From a checkpoint of a small self-supervised image encoder.
Model: 4.48M parameters, 32-pixel images, norm layernorm_no_bias, activation gelu, depths [3, 6, 3], widths [64, 128, 256].
Training: soap at rate 0.0034, 11200 steps, batches of 256.
Data: trained on regions of photos with short descriptions (Visual Genome), 203450 training examples, 14.1 epochs.
Rows from block 2 of a small self-supervised image encoder, named by matrix and row number. Rows with one number belong to one neuron. Each number is 500 + 25 x the weight over its row's rms, rounded and kept within 0 to 999. All counts start at 0. Numbers have three digits each. After the name is the row's rms in percent of the matrix's.
Before each neuron's rows are labels from the 100 images, of 14848, where the neuron reaches its highest value: "colour at peak" is the nearest of a few named colours to the mean colour under the peak. Only what is clearly more common there than usual is listed. The data: regions of photos with short descriptions (Visual Genome). In brackets: how many of the 100.
# fc1: MLP up (model.blocks.2.mlp.fc1.weight, 384x64), inputs 0-31
# fc2: MLP down (model.blocks.2.mlp.fc2.weight, 64x384, transposed), outputs 0-31

colour at peak: white (42)
fc1.176 081:501448522491520480520450482484504494486417500469496487519474466523481492555491507448482509532491
fc2.176 100:540521511490496510513489498514536517437519508480528484526517501468541515439537503530502512461495

colour at peak: brown (62)
fc1.180 107:463502470444500452527495469564513512497492451483463502508496486484473483496501515475461494491493
fc2.180 103:469497495538497540527523476464521464510509452475470500483483466514457523520463534510471491511490

colour at peak: grey (60)
fc1.244 129:501494515534462504503489510495500379506505469493545466504520512477516515508497500504486495513515
fc2.244 104:514515495499519504479512490544475576502509506532505500515480509530481460523488454522536516450526

colour at peak: brown (61)
fc1.207 111:481495487445482495530514508517499484502512498493458531511497546485515492498499443502519518500499
fc2.207 095:483482471527482507497495464464482492526506502520504465523514512519485496508468498558475528509488

colour at peak: grey (62)
fc1.339 103:463532492514502514536523513513548495504517510513499485538522553498524471517505462487475516502496
fc2.339 096:530475491533482469493512505454473494525488490472519535450500457474474533492507448458527495496510

colour at peak: black (35)
fc1.303 095:496478458559492485525493493510503504466502475501504487537519509504469517519435509487449516460509
fc2.303 102:484517507488504521468494502524515478501535445474505458523467507491450477521498476463526513507489

colour at peak: brown (60)
fc1.109 092:552519476532521489499519558524494498436556494515491499530460484494423456496487492514460516502480
fc2.109 093:537503487502517522495484466503505509516511496488496464475508544522494474501540521514547498493476

colour at peak: pink (32)
fc1.79 091:528484503510505529517474482478524509483446521491525527478536467503520495551516480460501485514490
fc2.79 122:499504510499535490491529506540505524504450459486477463545471500496502495473503525473480505460503

colour at peak: white (49); pink (27)
fc1.57 096:521500498511493536518460482488540499486515539485513445501523449511513518512472503493479476507490
fc2.57 111:525490519485524483554493480506511555496471480514522539543472496510477519465524529484504504489528

colour at peak: blue (28); cyan (26)
fc1.314 100:510502504467480476504548517517453488508475467523502496439525439517472524490536510494521526514506
fc2.314 101:514504542523538497530506538510520486509467478537504480483518524499481517497493498546528497464511

colour at peak: brown (60)
fc1.26 089:500465437519515531491488482552536513541502511511516513487519527474537502449519526518499507506550
fc2.26 090:525458506519538482524539573457460506522508557499476513498496476480501506500515489483520501510515

colour at peak: pink (30)
fc1.382 104:477440516456494527506451513466480501557525505476521493519529496505499527527450499474501479518508
fc2.382 106:517511520539527450537510531455536479506489480475541511516506472481507520487505452460508507481514

colour at peak: pink (33); white (25)
fc1.297 096:519541514449463501516490493506493511491475519505523474491505518474534491538454502521549503533489
fc2.297 083:525503478448518465507507498508475497499508493499505476499506523466531454502464526469545482518539

colour at peak: white (66)
fc1.76 098:538518482494484521522565525506472495503462517464505494449510498507504521541500554482479536528510
fc2.76 099:527485510553484472527485547466564508488496472531531485525547514469500486487516529495517499479503

colour at peak: black (33)
fc1.28 099:481528495519518502497508498504450505505511471525513484459497498483548440494465540594531492519521
fc2.28 109:481505471526509507514499526490496457485534465471485528488458525494519512518537478440491533500496

colour at peak: pink (41); white (26)
fc1.352 103:485483565436495573505482487440494480503465495485527493507500499467520501498474491501516493519538
fc2.352 096:506509520504545482518538471466512522516495527484528502489468524504474538508486523485519522458505

colour at peak: white (25)
fc1.294 098:514469508468504530540492472500506489500480493531485502465495469500521523537524532504508495490477
fc2.294 120:510523506499532500487532523536518514493448472483460489553503483518504505487488493450492470487514

colour at peak: pink (27)
fc1.40 106:488521500529506531456507574460528488510517513515542452514546489527490491512514490514490473546503
fc2.40 101:468500500506480477543499451469491518562477516498485532458495506489447488458522484499525510488505

colour at peak: black (32)
fc1.152 096:516531507500516521501502510495504509452494550544520495558500495462494450491502477516504495516484
fc2.152 094:526470521496490530467491491545476478543509492459482518479514520504496482448465499470535483466478