Weights of a small self-supervised image encoder.
Model: arch convnext, patch size [2, 2].
Training: soap at rate 0.0034, 11200 steps, batches of 256.
Data: 203450 training examples, 14.1 epochs.
Rows from block 2 of a small self-supervised image encoder, named by matrix and row number. Rows with one number belong to one neuron. Each number is 500 + 50 x the weight over its row's rms, rounded and kept within 0 to 999. All counts start at 0. Numbers have three digits each.
After each neuron's rows are labels from the 100 images, of 14848, where the neuron reaches its highest value: "colour at peak" is the nearest of a few named colours to the mean colour under the peak. Only what is clearly more common there than usual is listed. The data: regions of photos with short descriptions (Visual Genome). In brackets: how many of the 100.
# fc1: MLP up (model.blocks.2.mlp.fc1.weight, 384x64), inputs 32-63
# fc2: MLP down (model.blocks.2.mlp.fc2.weight, 64x384, transposed), outputs 32-63

fc1.82:533506541522523608523540511499522553501402505504532446472566519449501502508442493538564550490526
fc2.82:564472560529615513494550588613476506540523481418482471461497427568469504457526575516459499546415
colour at peak: white (33)

fc1.23:448593504490545468518457448550507548499484491600472494536523438501492471581507473449512525553448
fc2.23:412531547462599551507508562558461495493576539440544531575571615469503487393461492560559568524552
colour at peak: white (26)

fc1.216:494512487449427537461483591496501441475598490487457579498437497552445465444515400495497414500500
fc2.216:474511473538491486452514487622494481537501534530464457527441504466442493534539493349416503439533
colour at peak: pink (28)

fc1.297:556552462493499490522537493520506481453692443560502424501547435529447470444469522460463549462495
fc2.297:495518470509564459568557503439398587548585453476536477479460522519566566473547467628461492511516
colour at peak: pink (33); white (25)

fc1.300:590566551476494517464460610663500544514491530543524489679392526519486537499490511514503495499538
fc2.300:479395515526484464487541518489451485481532518452542441571426519530516421527534447539536421463487
colour at peak: black (52)

fc1.180:474480570602487497514583482474568478461490463548539518476506467569480404453467482533447605519481
fc2.180:453539468487488469496540443542528437547528571604475538433418446568510473440482454537505535578540
colour at peak: brown (62)

fc1.57:536488468545455628444541590497486515510502470542491469521526465480610477458491534497470469350409
fc2.57:543488472533506416432487473566491601531523459513426446481460544506502401588618515456480474496486
colour at peak: white (49); pink (27)

fc1.79:596590458532506575501490476427494535524511512523468487502534383460478512499462575431515503452358
fc2.79:406485439456621575477534502645541555436532534496531486475540530510494436522503469492476440562526
colour at peak: pink (32)

fc1.199:451411474550468429509446497485581515480489517443512486511468613528533503546509395532512460541590
fc2.199:404542581589581542596481407510532535439524549562506424544488459475518445489471552546525488496428
colour at peak: black (52)

fc1.324:433550512444464434474524484492465377461499467517505540436453474458441461562436489411506510449444
fc2.324:398488462433608505430573568537519400479529567500574521488566518479507472440487496500507517490461
colour at peak: pink (34); white (31)

fc1.147:529437478523432473444493476557542547447479505355565517559438511535529544486581469469516616500580
fc2.147:420487488535447500462486436529532551508513534569462582479585544533480468456493516447528509464476
colour at peak: black (38)

fc1.293:494525441498482527499505502471527495497731580514505366499481472543479493510475480473397568502553
fc2.293:427540568589476478651548462528489398485521511485484487496545551539594430485527477513393496538397
colour at peak: white (25)

fc1.150:539547516519532372468520548474417475568541518523522556459471495478510460478513591541526469367485
fc2.150:385576479434509442493500534538524499542590602540580526609525545516446535431504554447511405545527
colour at peak: pink (28); white (25)

fc1.269:564555509522491555506508638406557457511516444531549509487559470484517482450469547530504452376478
fc2.269:420513483502493521535501492537521563554470517474536479536559508430458431560523544410513606486511
colour at peak: white (32); pink (27)

fc1.32:521499500538482477541520533499552498554508513532531484477445518484540568481545530519492505500512
fc2.32:442527490438467452514474555502541538472536473388560454597586507378530525405453504518491521581591
colour at peak: pink (31)

fc1.302:481570465503478546467473503483515497544475516570566491479506525463572569490347499452470463534539
fc2.302:468499552499479583479520480488564473515546443464562519507469625502513499414525376502472501566622
colour at peak: pink (26)

fc1.56:470501515613456575503502538394555546477495499487494474447482448504512474482623491487497469472499
fc2.56:581477465558506441518509460449567451530546416387517465583390560493483538527573418572492458461521
colour at peak: pink (28); white (26)

fc1.81:579497492448447571462497581515439471411564495530446487490548385531548517463433536433498463470480
fc2.81:567480427538514547474558480539472595523591515455449432520465511468526550500514446550487466600482
colour at peak: white (58); pink (28)

fc1.267:547514479626451515462435503497510467468473556491477407537499500466468474496531501381460555439448
fc2.267:510447490436492534508555478444494423519593492490506453599500543444485566440593509502475478537587
colour at peak: white (34)

fc1.76:483592499543585609510541469547524494473513430495474513501515447516422460481533525476545506525600
fc2.76:554528457496448404519480534492575448534498451491536531486492406541405398506516463549504483501459
colour at peak: white (66)

fc1.352:494566467484463564470492492523473488474384470511474517538554453511490573521446545437553451522463
fc2.352:448437470538511546495589537504433566592584393496490524474493555548462547499565491469423475620501
colour at peak: pink (41); white (26)

fc1.289:518487481555451504545526506446478425484486551466472483435498468462563489525468514508388524530526
fc2.289:486504567505540476485525418540477503491371557543567506497547466507531517572442589458542526469455
colour at peak: black (41)

fc1.220:485520479546519576531471494480423471530550549516524522472595494501565517462449575582520510515489
fc2.220:416639478524480545532417552575432486497516552449565531473537531388488544549507444443523537491582
colour at peak: pink (26)

fc1.327:527522512526507513461520503276472498487459545516498458594380514541556502521471561527495489461530
fc2.327:402443428503418507415519531563568486502485457521499435508543516562493503501466458506512490570476
colour at peak: grey (64)

fc1.36:487504525562565456470530511473540510518361458406496409492520401400500559421515541519638497462514
fc2.36:515505497458419473447416511506503559553446556551535454502426520488447456641510467489464399435431
colour at peak: black (37)

fc1.311:584470493544456555380512473491461603439548496462539497345525500552485557520549502540613550613532
fc2.311:450467536543486562561532466455522438395449452479539411439604504465590588492555484513512467475550
colour at peak: white (34)

fc1.101:465578475412505503596596563525542372514511503493483459540529521424429468473550495513449511451555
fc2.101:565543494540499459471530509396484526497500471428528455543517484472601570523513537498455486477483
colour at peak: pink (27)

fc1.121:570447519481480467467462481682479492547497511556532494638394458526528519492476466512512537565549
fc2.121:433531520454515445530456491471486538500442558537534551526487452499468458413492536416528544570531
colour at peak: black (74)

fc1.40:567520467591520566472527496394490530481500519457486473412562523487488502469487579514481471426490
fc2.40:337508442502472481487439506485481506520520497523458460522506547491511525487611547397545522506534
colour at peak: pink (27)

fc1.68:558532560530535479529471475512486491552226538531529570518533498492503479485505501520611500519511
fc2.68:439483487576489473560477392501448517482471517463470507507499552485605455463489590497428470454468
colour at peak: black (35)

fc1.374:456590510520479596515484521522496479471459339522550605523554463506493426449508484499562431505529
fc2.374:547568414506473482505412457529533489417549551439470513506512412557421431521533503516452489435514
colour at peak: white (30)

fc1.330:507509481508408514523497515531524527536504513496488494484480465596485585458487532513528555502551
fc2.330:494427423514499520500543611474384523579537549500522508443444513521429612421491483489430482521464
colour at peak: white (36)

fc1.93:480538496610465498541483484483547464537514514537380448589514485475523506468492492505564423436545
fc2.93:457576433499458473524496487460465494471506458418421380538477506507521516518586433567404449488544
colour at peak: pink (29)

fc1.67:403516532465540406446484532448543505534542541475544536460587521481490454586477599479501444484599
fc2.67:450552510518482503465464525518494477552591531578510544489503548454569533493425566445523511433438
colour at peak: pink (30)

fc1.316:446500391549630421529491467510528591453522550471503486513533488561509530491455553456579458529469
fc2.316:518546480471467464449483555491465519492441510529497538511487378463418495507433545531452397515349
colour at peak: black (44)