A small self-supervised image encoder, trained from scratch.
Model: 4.48M parameters, 32-pixel images, arch convnext, norm layernorm_no_bias, activation gelu, patch size [2, 2], widths [64, 128, 256].
Training: soap at rate 0.0034, 11200 steps, batches of 256.
Data: trained on regions of photos with short descriptions (Visual Genome), 14.1 epochs.
Rows from block 4 of a small self-supervised image encoder, named by matrix and row number. Rows with one number belong to one neuron. Each number is 500 + 40 x the weight over its row's rms, rounded and kept within 0 to 999. All counts start at 0. Numbers have three digits each.
After each neuron's rows are labels from the 100 images, of 14848, where the neuron reaches its highest value: "patch colour" is the nearest of a few named colours to the mean colour under the peak. Only what is clearly more common there than usual is listed. The data: regions of photos with short descriptions (Visual Genome).
# fc1: MLP up (model.blocks.4.mlp.fc1.weight, 768x128), inputs 86-127
# fc2: MLP down (model.blocks.4.mlp.fc2.weight, 128x768, transposed), outputs 86-127

fc1.595:515453407542545521514503534441409473535482479485521579443479485481499479515564525587523451485502421553443483526561477464461532
fc2.595:425472542464490460530441453476502493521555529414517448525542521462565517487460512443525507472480492537535549454446477500452524
patch colour: black

fc1.687:548536548480524544541569547449492484557527505517497546551558540468567507441466468533445508539523488528488500519537514548538436
fc2.687:491495512484511559498568604545490467489423407456556542583497535449474408509464561528558468527449547580465498475509404499552496
patch colour: black

fc1.681:479483548530528470502596490472449438502499533497427530522585523469526511479497503515481554457507471475473482570522549502469540
fc2.681:477478490526515530483507449510465516467485569477567478488435494540531500493425490513487470501465520509490600443565542480496503
patch colour: grey

fc1.14:452509455433494464524511488534501523518532516498509509560479472472502473544580483496508492470537482515462483534548456466529475
fc2.14:579530519471581506450513531516519582503529510522470491540582500531487463505445523496459574546533526561497476540441453514485530
patch colour: black

fc1.15:519499486486448594510465534562493525564495491519494583498587506472525411547499474475441430503490490496451510469509560541518532
fc2.15:594486462574529493510469507492473470551497446513435531453508493566532501611495498519486528541497510516411497481497517504404475
patch colour: brown

fc1.561:498480556517542483512522495503458541512510547483473500469510597546341486473524566446478472517461499523481541477506523515487477
fc2.561:454523472491475506410509516528515434571546519499547554567550469505472564464477521474557539458491498475514500486497530487532559
patch colour: pink

fc1.161:567484484565572510474560510500479502451505460518478500530539497504511460460526497519522522475511496468558565456544537553489589
fc2.161:484545557445517530409481590495532473486519513497508456505549522581568541564495503519515492538525485446513527479514515508486541
patch colour: black

fc1.736:489426481546555506497504490522509494542562478466476476468481514502423537445496512488458501477497453520523511552426536524485491
fc2.736:465475550466438519477517531480550524529486481508473428492521518559553468518436544516502480499472562548464573464449525464470456
patch colour: brown

fc1.69:538516455489506431547474504544397498469493470510514501564552553435475572532510548441560465490474471454436528446468450483506509
fc2.69:544457472464517477420461515484485509545492495480491509514558390536522558514505542539538498460477502526512514528505466491509460
patch colour: black

fc1.534:509446498478507499513378496546494503518512485587503498518485569513459455521459436492505518529482491420553500538513509463473538
fc2.534:601510540475504505576443503538373487458530540460485575517450496476491567537483470476492383541522521524470468509489413460462468
patch colour: grey

fc1.96:440524474457609468529486534559522483516582553454558526522484550558507460471522535504497492521496473449508540461479582536489517
fc2.96:523523521447472523474538495494495480517487577484527495525571471530530516542543513507537504534468463476585527548497496462477468
patch colour: grey

fc1.746:468403581569555501472455536508501462519582508528535527491526474561454563507508497479500458519493521485571512514513471512523480
fc2.746:478530502538521561517446512518503583506461468500584473504486482492548437542495527462575474524521584529487472488523456553496527
patch colour: cyan

fc1.421:506526516544508452563445552384503502533496485518459451484564479482441565531523515529434464557499541521565473465472552474458543
fc2.421:497504471470499425456537457487444426476551502518556498538530520507501580537499446479535484409486469474476487496532488444480540
patch colour: white; pink

fc1.707:480456445425480486503464462453532538528546452473509479456527545538488543511421473486459502502465482505530569538516502415541453
fc2.707:463531522528469483457586525489525511543514484452540495457522531499490576457488515506484492534497568475500535520533504543500535
patch colour: black

fc1.174:558486449509471531472495362466456542488451528515472493515536592503578565541519484473479480531459461493471544475521517548499486
fc2.174:435493470505532585483456508515472504533513428516505532533506539501421487462516434481526545497556489456479521523542524499462504
patch colour: brown

fc1.442:494443507498498488553542485427399500496570476534460461489514460498548512511488540536529451517463526486510454515531498487461454
fc2.442:499506531560471508450502529473452517556472461517523458468449381501525598460532467563453474521538502523533514488492483445547597
patch colour: white

fc1.332:527469460411480467561496462428523505542506567536533546572464493484537505514511512571511440613450490536492501490617485564450496
fc2.332:542540540525571479436506541424540488547443491543519508542496461484424527491511546477475545525483488499527587459489487471449515
patch colour: black

fc1.260:460486539448461515565410599479514570471537395498540397484536439499591405487479465436497497486487502517524546470520489493474499
fc2.260:499554513530503453581518452503524500482531486419528587556479511507469463539490429510426480421459503435509407456509494505523523
patch colour: grey

fc1.660:460544525474487482406588519469495541525387563478479506474510501521501477490491480510559454501410514554465516456436504488431474
fc2.660:510570531478513526499433444471532523448418498515515503506547446517494462442494424445516489508427432531463527498450529482505436
patch colour: pink

fc1.358:451521517527483571534561496492469491533555530467510501490628471494527482503427495456482472530550492524568527548463455459470493
fc2.358:537473466506491458495512560486494485473454533509511540525510569428473570408446535519484464514443484487533555466542487593431505
patch colour: pink

fc1.319:467523467515505489508559502516531467511508430509569573497499462505552497505550483479486587486488491506455503482556510476522479
fc2.319:600450512525518516450509529502500499540476546495479505501439486498517446519531494526451449520503534449505393454485480486493456
patch colour: black

fc1.415:392512456542521483468514613541536545498478496466509454543541462440499492528537480501535494572450502477448515542541457471441492
fc2.415:509478429432490494498478452516547448477532510473437551505530441555536573450537445462493465509503514441541472493496544477482509
patch colour: grey

fc1.629:486549489548525497640491484541481478488520461523531578506532531414492492478401537508512529465398481488495553514470486419596520
fc2.629:528518467545548472523474486521438500517499456535533544532553539537455521403502505461505468481496518588477534454542485468381515
patch colour: pink

fc1.427:539454527479548559632529446494481531445471446492524500458486573456423517520479501526466506516420481518497475553445564421523490
fc2.427:465555464496467440506468462540494516494519544496507459501415450519519584553528579487457568443492492445513518553524494524465505
patch colour: white

fc1.395:491459512479465502589473503489425506560499528555571545530416552564526560503493479464478527489505524519509468524504452441548521
fc2.395:421531513487481545499520506497499512475499534418394533511582524506544598602512503477537545451513493538546475520454545519448500
patch colour: pink

fc1.738:461503365536524466543461509497506428483526526496482470528425441475536557557510527475441524463512465532517537410489528535581481
fc2.738:489457506535577499427505477495523561463574497561537467480556483511526471458500529500515533462508457473444446471455525490564516
patch colour: white

fc1.340:485456433527585476580524510494463477483543545518455534495449529501480514495474464449474472502559498504466466395480562482497479
fc2.340:545529435512489495375436483497581577500489574489518494528556563478503494555522477502451521444528472460467503473478540488537515
patch colour: white

fc1.209:488463535485600420484523484446522512520577546441513494483501449481433502523519531478482492372474508498443520516453510554506505
fc2.209:470473496530517445565407578500493526518432427486537521484540455465586460519472586586444471597488482509426542526425495520501431
patch colour: brown

fc1.651:487522479524512472536554530460549501386555565463415494481497515456495534495490510537486570580491464473467582516457517528514473
fc2.651:481457609500548497514495491570496489476527477504462509520474519539503524444572548494447528459512467490532520466483547491484539
patch colour: pink

fc1.674:408494461505539492563535486444535503476489540504451549520541505490527449575566527475467452490485454513514523476505609476504531
fc2.674:532487495480563549467520482487564459475525544518472461492572528498450503463541475512505496509523493481487507554475520492518500
patch colour: white; pink

fc1.511:548456511522488453521536464522443496458524484483498487554514529468496495494469513563595440505412493560448504467461490522436439
fc2.511:498510530533463524463505488476533457531451521484460524556533512525502562475513451499497429470487541543526508551469496412490536
patch colour: black

fc1.636:467501517460498463500452472494463479507564476477529502539472437547476489520479478438372477448429523484470531500617527497546556
fc2.636:446497496512526462517485565519462500481531549583537494558529462466551503508502519566518539554566543528429586435518525532501500
patch colour: grey

fc1.208:507392538500652490521469549458548574548404533471531516436512506534459449512519521530532487481458537517532494581505504458531489
fc2.208:487475470421544513541517475475486407487411542482498547470499478542465532583459446547522488523543479476510458482541540527488522
patch colour: pink

fc1.506:540508571544481556511533459552479507523488554520521540514513535524464521551496527569539517485525530449556478477527524457545505
fc2.506:436497498500519462428549529552534533504510484487516509471514496512570529474524519424468542495587563522492534452512499421433568
patch colour: white

fc1.655:495521462515551479496442474503481464531455538454522456487534548505524438532505522509604430516432515566522486514615498492543498
fc2.655:469531569544538485517485451522448456490517486498502485508496507490536447479522482479529535468486424524482562491481523513521488
patch colour: brown; black

fc1.289:502510447551473542527434511496420558496506452500538491519499470485463537452443509443487462550515520519512476460569448568485412
fc2.289:533509534474472589554498531485506509439573505506398429515521465484505548478555566525475490482540555540486440498495561601510495
patch colour: white; pink

fc1.52:464523443537469469478498492526491528526500538430466494497530588508493509371406499514537458508502500457395468517467483453503496
fc2.52:501562533479542563510463494513557567514473450509489502515552512547603493441508521540568549441599529572477534477491394474561547
patch colour: brown