{
  "model": "self-supervised image encoder",
  "dataset": "regions of photos with short descriptions (Visual Genome)",
  "train_examples": 203450,
  "image_size": 32,
  "crop_scale_min": 0.4,
  "horizontal_flip": true,
  "translate": 0.12,
  "color_jitter": 0.4,
  "method": "simclr",
  "arch": "convnext",
  "isotropic": false,
  "norm": "layernorm_no_bias",
  "activation": "gelu",
  "mlp_ratio": 6,
  "inner_norm": false,
  "drop_path": 0.15,
  "patch_size": [2, 2],
  "depths": [3, 6, 3],
  "widths": [64, 128, 256],
  "kernel_size": 7,
  "projector_hidden": 1024,
  "projector_out": 256,
  "projector_hidden_layers": 1,
  "temperature": 0.2,
  "init": "kaiming_normal",
  "residual_init": "none",
  "optimizer": "soap",
  "beta2": 0.99,
  "lr": 0.0034,
  "beta1": 0.9,
  "shampoo_beta": 0.95,
  "eps": 1e-08,
  "precondition_frequency": 50,
  "max_precond_dim": 1024,
  "one_sided": true,
  "adamw_lr_other_params": 0.0016,
  "grad_clip": 5.0,
  "steps": 11200,
  "batch_size": 256,
  "epochs": 14.1,
  "lr_schedule": "cosine",
  "final_lr_fraction": 0,
  "warmup_steps": 220,
  "weight_decay": 0.0,
  "adamw_weight_decay_other_params": 0
}
Rows from block 2 of a small self-supervised image encoder, named by matrix and row number. Rows with one number belong to one neuron. Each number is 128 + 24 x the weight over its row's rms, rounded and kept within 0 to 255. All counts start at 0. Numbers have three digits each.
After each neuron's rows are labels from the 100 images, of 14848, where the neuron reaches its highest value: "colour at peak" is the nearest of a few named colours to the mean colour under the peak. Only what is clearly more common there than usual is listed. The data: regions of photos with short descriptions (Visual Genome).
# fc1: MLP up (model.blocks.2.mlp.fc1.weight, 384x64), inputs 32-63
# fc2: MLP down (model.blocks.2.mlp.fc2.weight, 64x384, transposed), outputs 32-63

fc1.225:149122149117139117108092102139121127131134152090117157141114133113130154080129089123115177107131
fc2.225:155100121135134137130112092116103087133153120098111126121069098137126096085078119158104121099161
colour at peak: black

fc1.1:119136084106118166109133125134116131097191138170113108111138129134145145127126124114100122134127
fc2.1:087092129175117141118107157119087148160172104127091132096095142122178149140140115088127107106130
colour at peak: grey

fc1.5:116133108104167124137126087120124159114126140115128108109114114145100139126189095103152129156170
fc2.5:121127122135113136106130087133143143110102164131082147120161163127130111156098153140161143137059
colour at peak: black

fc1.222:116156119140134132150210157140189067095133124140142129103150123135129115125092138167119130127115
fc2.222:115110108103175104100133160190153124152108148126097167101136093154138130081127142134135142126123
colour at peak: white

fc1.26:132122097129102099117145135118139141123074120102130133108139118081150133113077131158150134113145
fc2.26:117113105140131118159094135142115155166126108145157119136141144143100165124119149103125061139143
colour at peak: brown

fc1.75:121085153139108111120109134152100154099133125101093121138135103112120134133124131128134097127149
fc2.75:175113121099088122106138176181119119187135120161087132142112176127133144101093105127126127165145
colour at peak: pink

fc1.314:119127118165119154102118132168131142112126129156134146159161080121118108094110144166133144155102
fc2.314:083197130112154116164133115141148109115128087117142153142098100124139130109154070116127113124169
colour at peak: blue; cyan

fc1.205:154136147177145161143128148114122149122070118127097116153168117157112155105100120123129135131116
fc2.205:096145149139151159186144131161085188155140108087112130119118117146139163137122140094138125154094
colour at peak: white; pink

fc1.274:120147114090126165124153109131160103141146134131185114123144110126129129112161107100128190143132
fc2.274:169129147138120103113196111138122089132125142138111130113079096181136121101121071156141147189164
colour at peak: brown

fc1.362:131120135137131115124120155137136130131092150134092074131139110159106166127095131108133122150123
fc2.362:095108120120081155120152132119090110187175117155090148099139141128087142103157114129099147137135
colour at peak: pink; white

fc1.244:132126104128121132124161127128122124112144151210133176124133125154132116111116128128100119144118
fc2.244:130084111124121160141102127115150121144149093116141151131102106109106106144131164082157139100144
colour at peak: grey

fc1.78:121132119140127143143135076108083118149122130136108139117120104121092142138159100124135158096202
fc2.78:070148136123124121155093143118113091129079154138154157154159113129159142149124115133129121177072
colour at peak: black

fc1.20:129114156118097090133104137124134097112134115106141136119105107126170119106119104133134128129121
fc2.20:161118174148137118119159142165117120147112113128135103150122114144127131118085147172113128153088
colour at peak: black

fc1.294:149184106124111175090131120174082138136129134138130126156158095102167109121130151085127146081098
fc2.294:095130113141177121137132105140156124100177161106159101139122121153138096126154103123149083174133
colour at peak: white

fc1.109:124133113121137163112150130137159143133159146131154124110112115120109122106133107117109144119130
fc2.109:107153128131115124143147144101106128113130144142060169147184151143157145085109135161088171136158
colour at peak: brown

fc1.320:138136114153121098153125121137157133153097103076142109120121112075144136103118122158176115122140
fc2.320:123118152153100110139152118128163128158084158177134105151120126173126085155103144105145125127116
colour at peak: black

fc1.226:137124140142134109128134119123142132134048120062136143145136129107130129109131137145155159139127
fc2.226:080102136138132147138115133090084162141156106139121155070086134138165151109119118090135130089142
colour at peak: black

fc1.241:163132144177092140120117143210116145127141125124131142161056115133156130151168112118128138156128
fc2.241:079102143122085073107109098133117171143111158130125123132138111141119084162127144095121155115094
colour at peak: black

fc1.239:149089128124139123158114112099119132133122129091135112146115125147091126105143096154131150154189
fc2.239:118147153131173092132087091126127137085118150151145116131165111153116089112125134112118093132121
colour at peak: black

fc1.108:137135154141129178168135149122129137153116133141139135133126113095129140128139118092109138120117
fc2.108:180129148117111098086128117105162093134106112105122131118140167118139128132161120155048112122137
colour at peak: white

fc1.172:145086120154183105144135078107169126122136135106121117125132121138137085109129129151100136145124
fc2.172:097143124176114112155168159125099117115128115148119177150130111159083116121128112127124120165138
colour at peak: black

fc1.257:155078151159247125134136099108135121124110143151119119115105119099083135125129124107115118117144
fc2.257:083109171137104135116154111152143095116106110180170101188115126140155128129116131147104155119091
colour at peak: black

fc1.176:125129142123110181116109146127147144088125104135123143112133097077122123127134143111145112134124
fc2.176:129090162135129142132120145172101140122118097126124132132129156167127156131147092106106088163098
colour at peak: white

fc1.74:179128173133142116123101069126114120159149121192098135164133111145136118123081139118137108145111
fc2.74:069128101099138173110133102161121119161147116109155127163162176116147134081106097125134114112164
colour at peak: pink

fc1.353:140122111151215131154043096134098108102119143160164151111103118142137149138113105143102167159122
fc2.353:150153139142144141142109077163174099141112111179150129147086112161099112127112116128142164154098
colour at peak: black

fc1.271:128130135171132141143119125124166167097111127133103105138148097101089120111132090118154146136124
fc2.271:198134120120153138111166101116120115076156139150107122107145154106093119112138117134114161102126
colour at peak: white

fc1.359:122082134152083154130119133121077103114131135113143136115130125150117148126161098129113126091099
fc2.359:076168120167167112136149160133081115152116105112124124175143131095124153105157126139114118149128
colour at peak: white

fc1.86:167136108154147091135145113109135124123157101106117138099117130141127105119115106154105123106133
fc2.86:125122141141128097173151157135078146121098113145125151125127120159094123163089126135096116149083
colour at peak: black

fc1.50:146159102133109111103134200122127149142154189113166143146117125100114103125130100147105122139153
fc2.50:090139153160105111144202095131133151126187170153125145146107115140106123124139131145146116130134
colour at peak: black

fc1.308:153159117124147150135155151146103102140123135111110134120106108128141121096144133127135102097149
fc2.308:176145113134132099140108113127130122092162093070118121092107140125127125143160138171161133131108
colour at peak: white

fc1.382:176116124118092119128103130131114152136101139127116107133136075103182140136144129090136110114127
fc2.382:152107080125123101100155127147129178119144089107121126156119132128110146096157127113111104168136
colour at peak: pink

fc1.71:098155150132138113120110136141130108091114140137124172101142107095149144121057160125130158124135
fc2.71:181143162101177142094121156164122103136154099120128133119117165142105093103142107137118139138134
colour at peak: white

fc1.7:097129129126151122105121115148206129126150113147160136164130171135122122080153094125146117135149
fc2.7:094106143154189128141135116164112135099123128112114138118097071132153108107150144160171118154129
colour at peak: black

fc1.261:109129142158114112117139114144114132114128120135065100131133094123100119112115148113138111091083
fc2.261:070130082084158131127138122124128088121113095135163101126126125078118117106138102157100111115163
colour at peak: white; pink

fc1.233:120116141190098140105106157141117149138148140153089124123147130103166117136144136143122104113122
fc2.233:140151107136071102117130133150137129176154081128091087152107173136145159108161095136110119120160
colour at peak: pink

fc1.27:116134157162160107121152154117152083059116148120142135146131122112133107108147114139132148143135
fc2.27:148123134156117099123154141101141102110123150138154176122130125150132146111164135133095153147146
colour at peak: brown

fc1.339:133136115077145162132155047121142089123150126134138157135160099155109140134113111154125166142135
fc2.339:135099171153117099084116121122143112122106104128100101137115139146132148114136144089181142122113
colour at peak: grey

fc1.165:127141146155123172126146183082144128141145143119123135121150103111110146125146147150111158118120
fc2.165:134128113131091128089126121188104154179116121101123108128110144099101103162128110115112091117111
colour at peak: white; pink

fc1.154:128094117123108163117119103094139145125117132127113105166114137089105146113143138105130102106116
fc2.154:067122102118117155141118150118097109159138080142124134097169141109131118140130136081128166157143
colour at peak: pink

fc1.88:121139125167135128121134133132122136132113114138128135154130154108132151114124120130137133150116
fc2.88:130129149113141121139170134169127108178152112095161123157174143124131110124155149164152109174131
colour at peak: pink

fc1.229:152170135101146187103121139126106158122118110133100145144145053109136148132131138081108108102087
fc2.229:138143127146178140115160129166121179118150150116128102149122137105129121133158105155153106179126
colour at peak: white

fc1.283:124136078131140121136174124136127151132149095134127111150132123195121207137105127123094118117137
fc2.283:084117112157131103150179112121095143158150127138129127075113134115181154134141124154136133139164
colour at peak: grey

fc1.163:119157138131131117156138104020121158121139132125092145118127129146130129127159114161114090105109
fc2.163:102158129142080120115107120137146136146190137120126166145134165103140165134150130106143133144182
colour at peak: pink

fc1.213:154141164139109095114136117112113108145088120158146200142170128127131081101122126134154135134134
fc2.213:096132105169117080174172100135073128074124152134151102101101125110134123118126126127129166102100
colour at peak: black

fc1.207:097113137138122123126183040159142092119124123154153148082148099148132094144145121110139127111136
fc2.207:089089158136171111175142135116114133117116124115116127185132122164151175138155155154160140116082
colour at peak: brown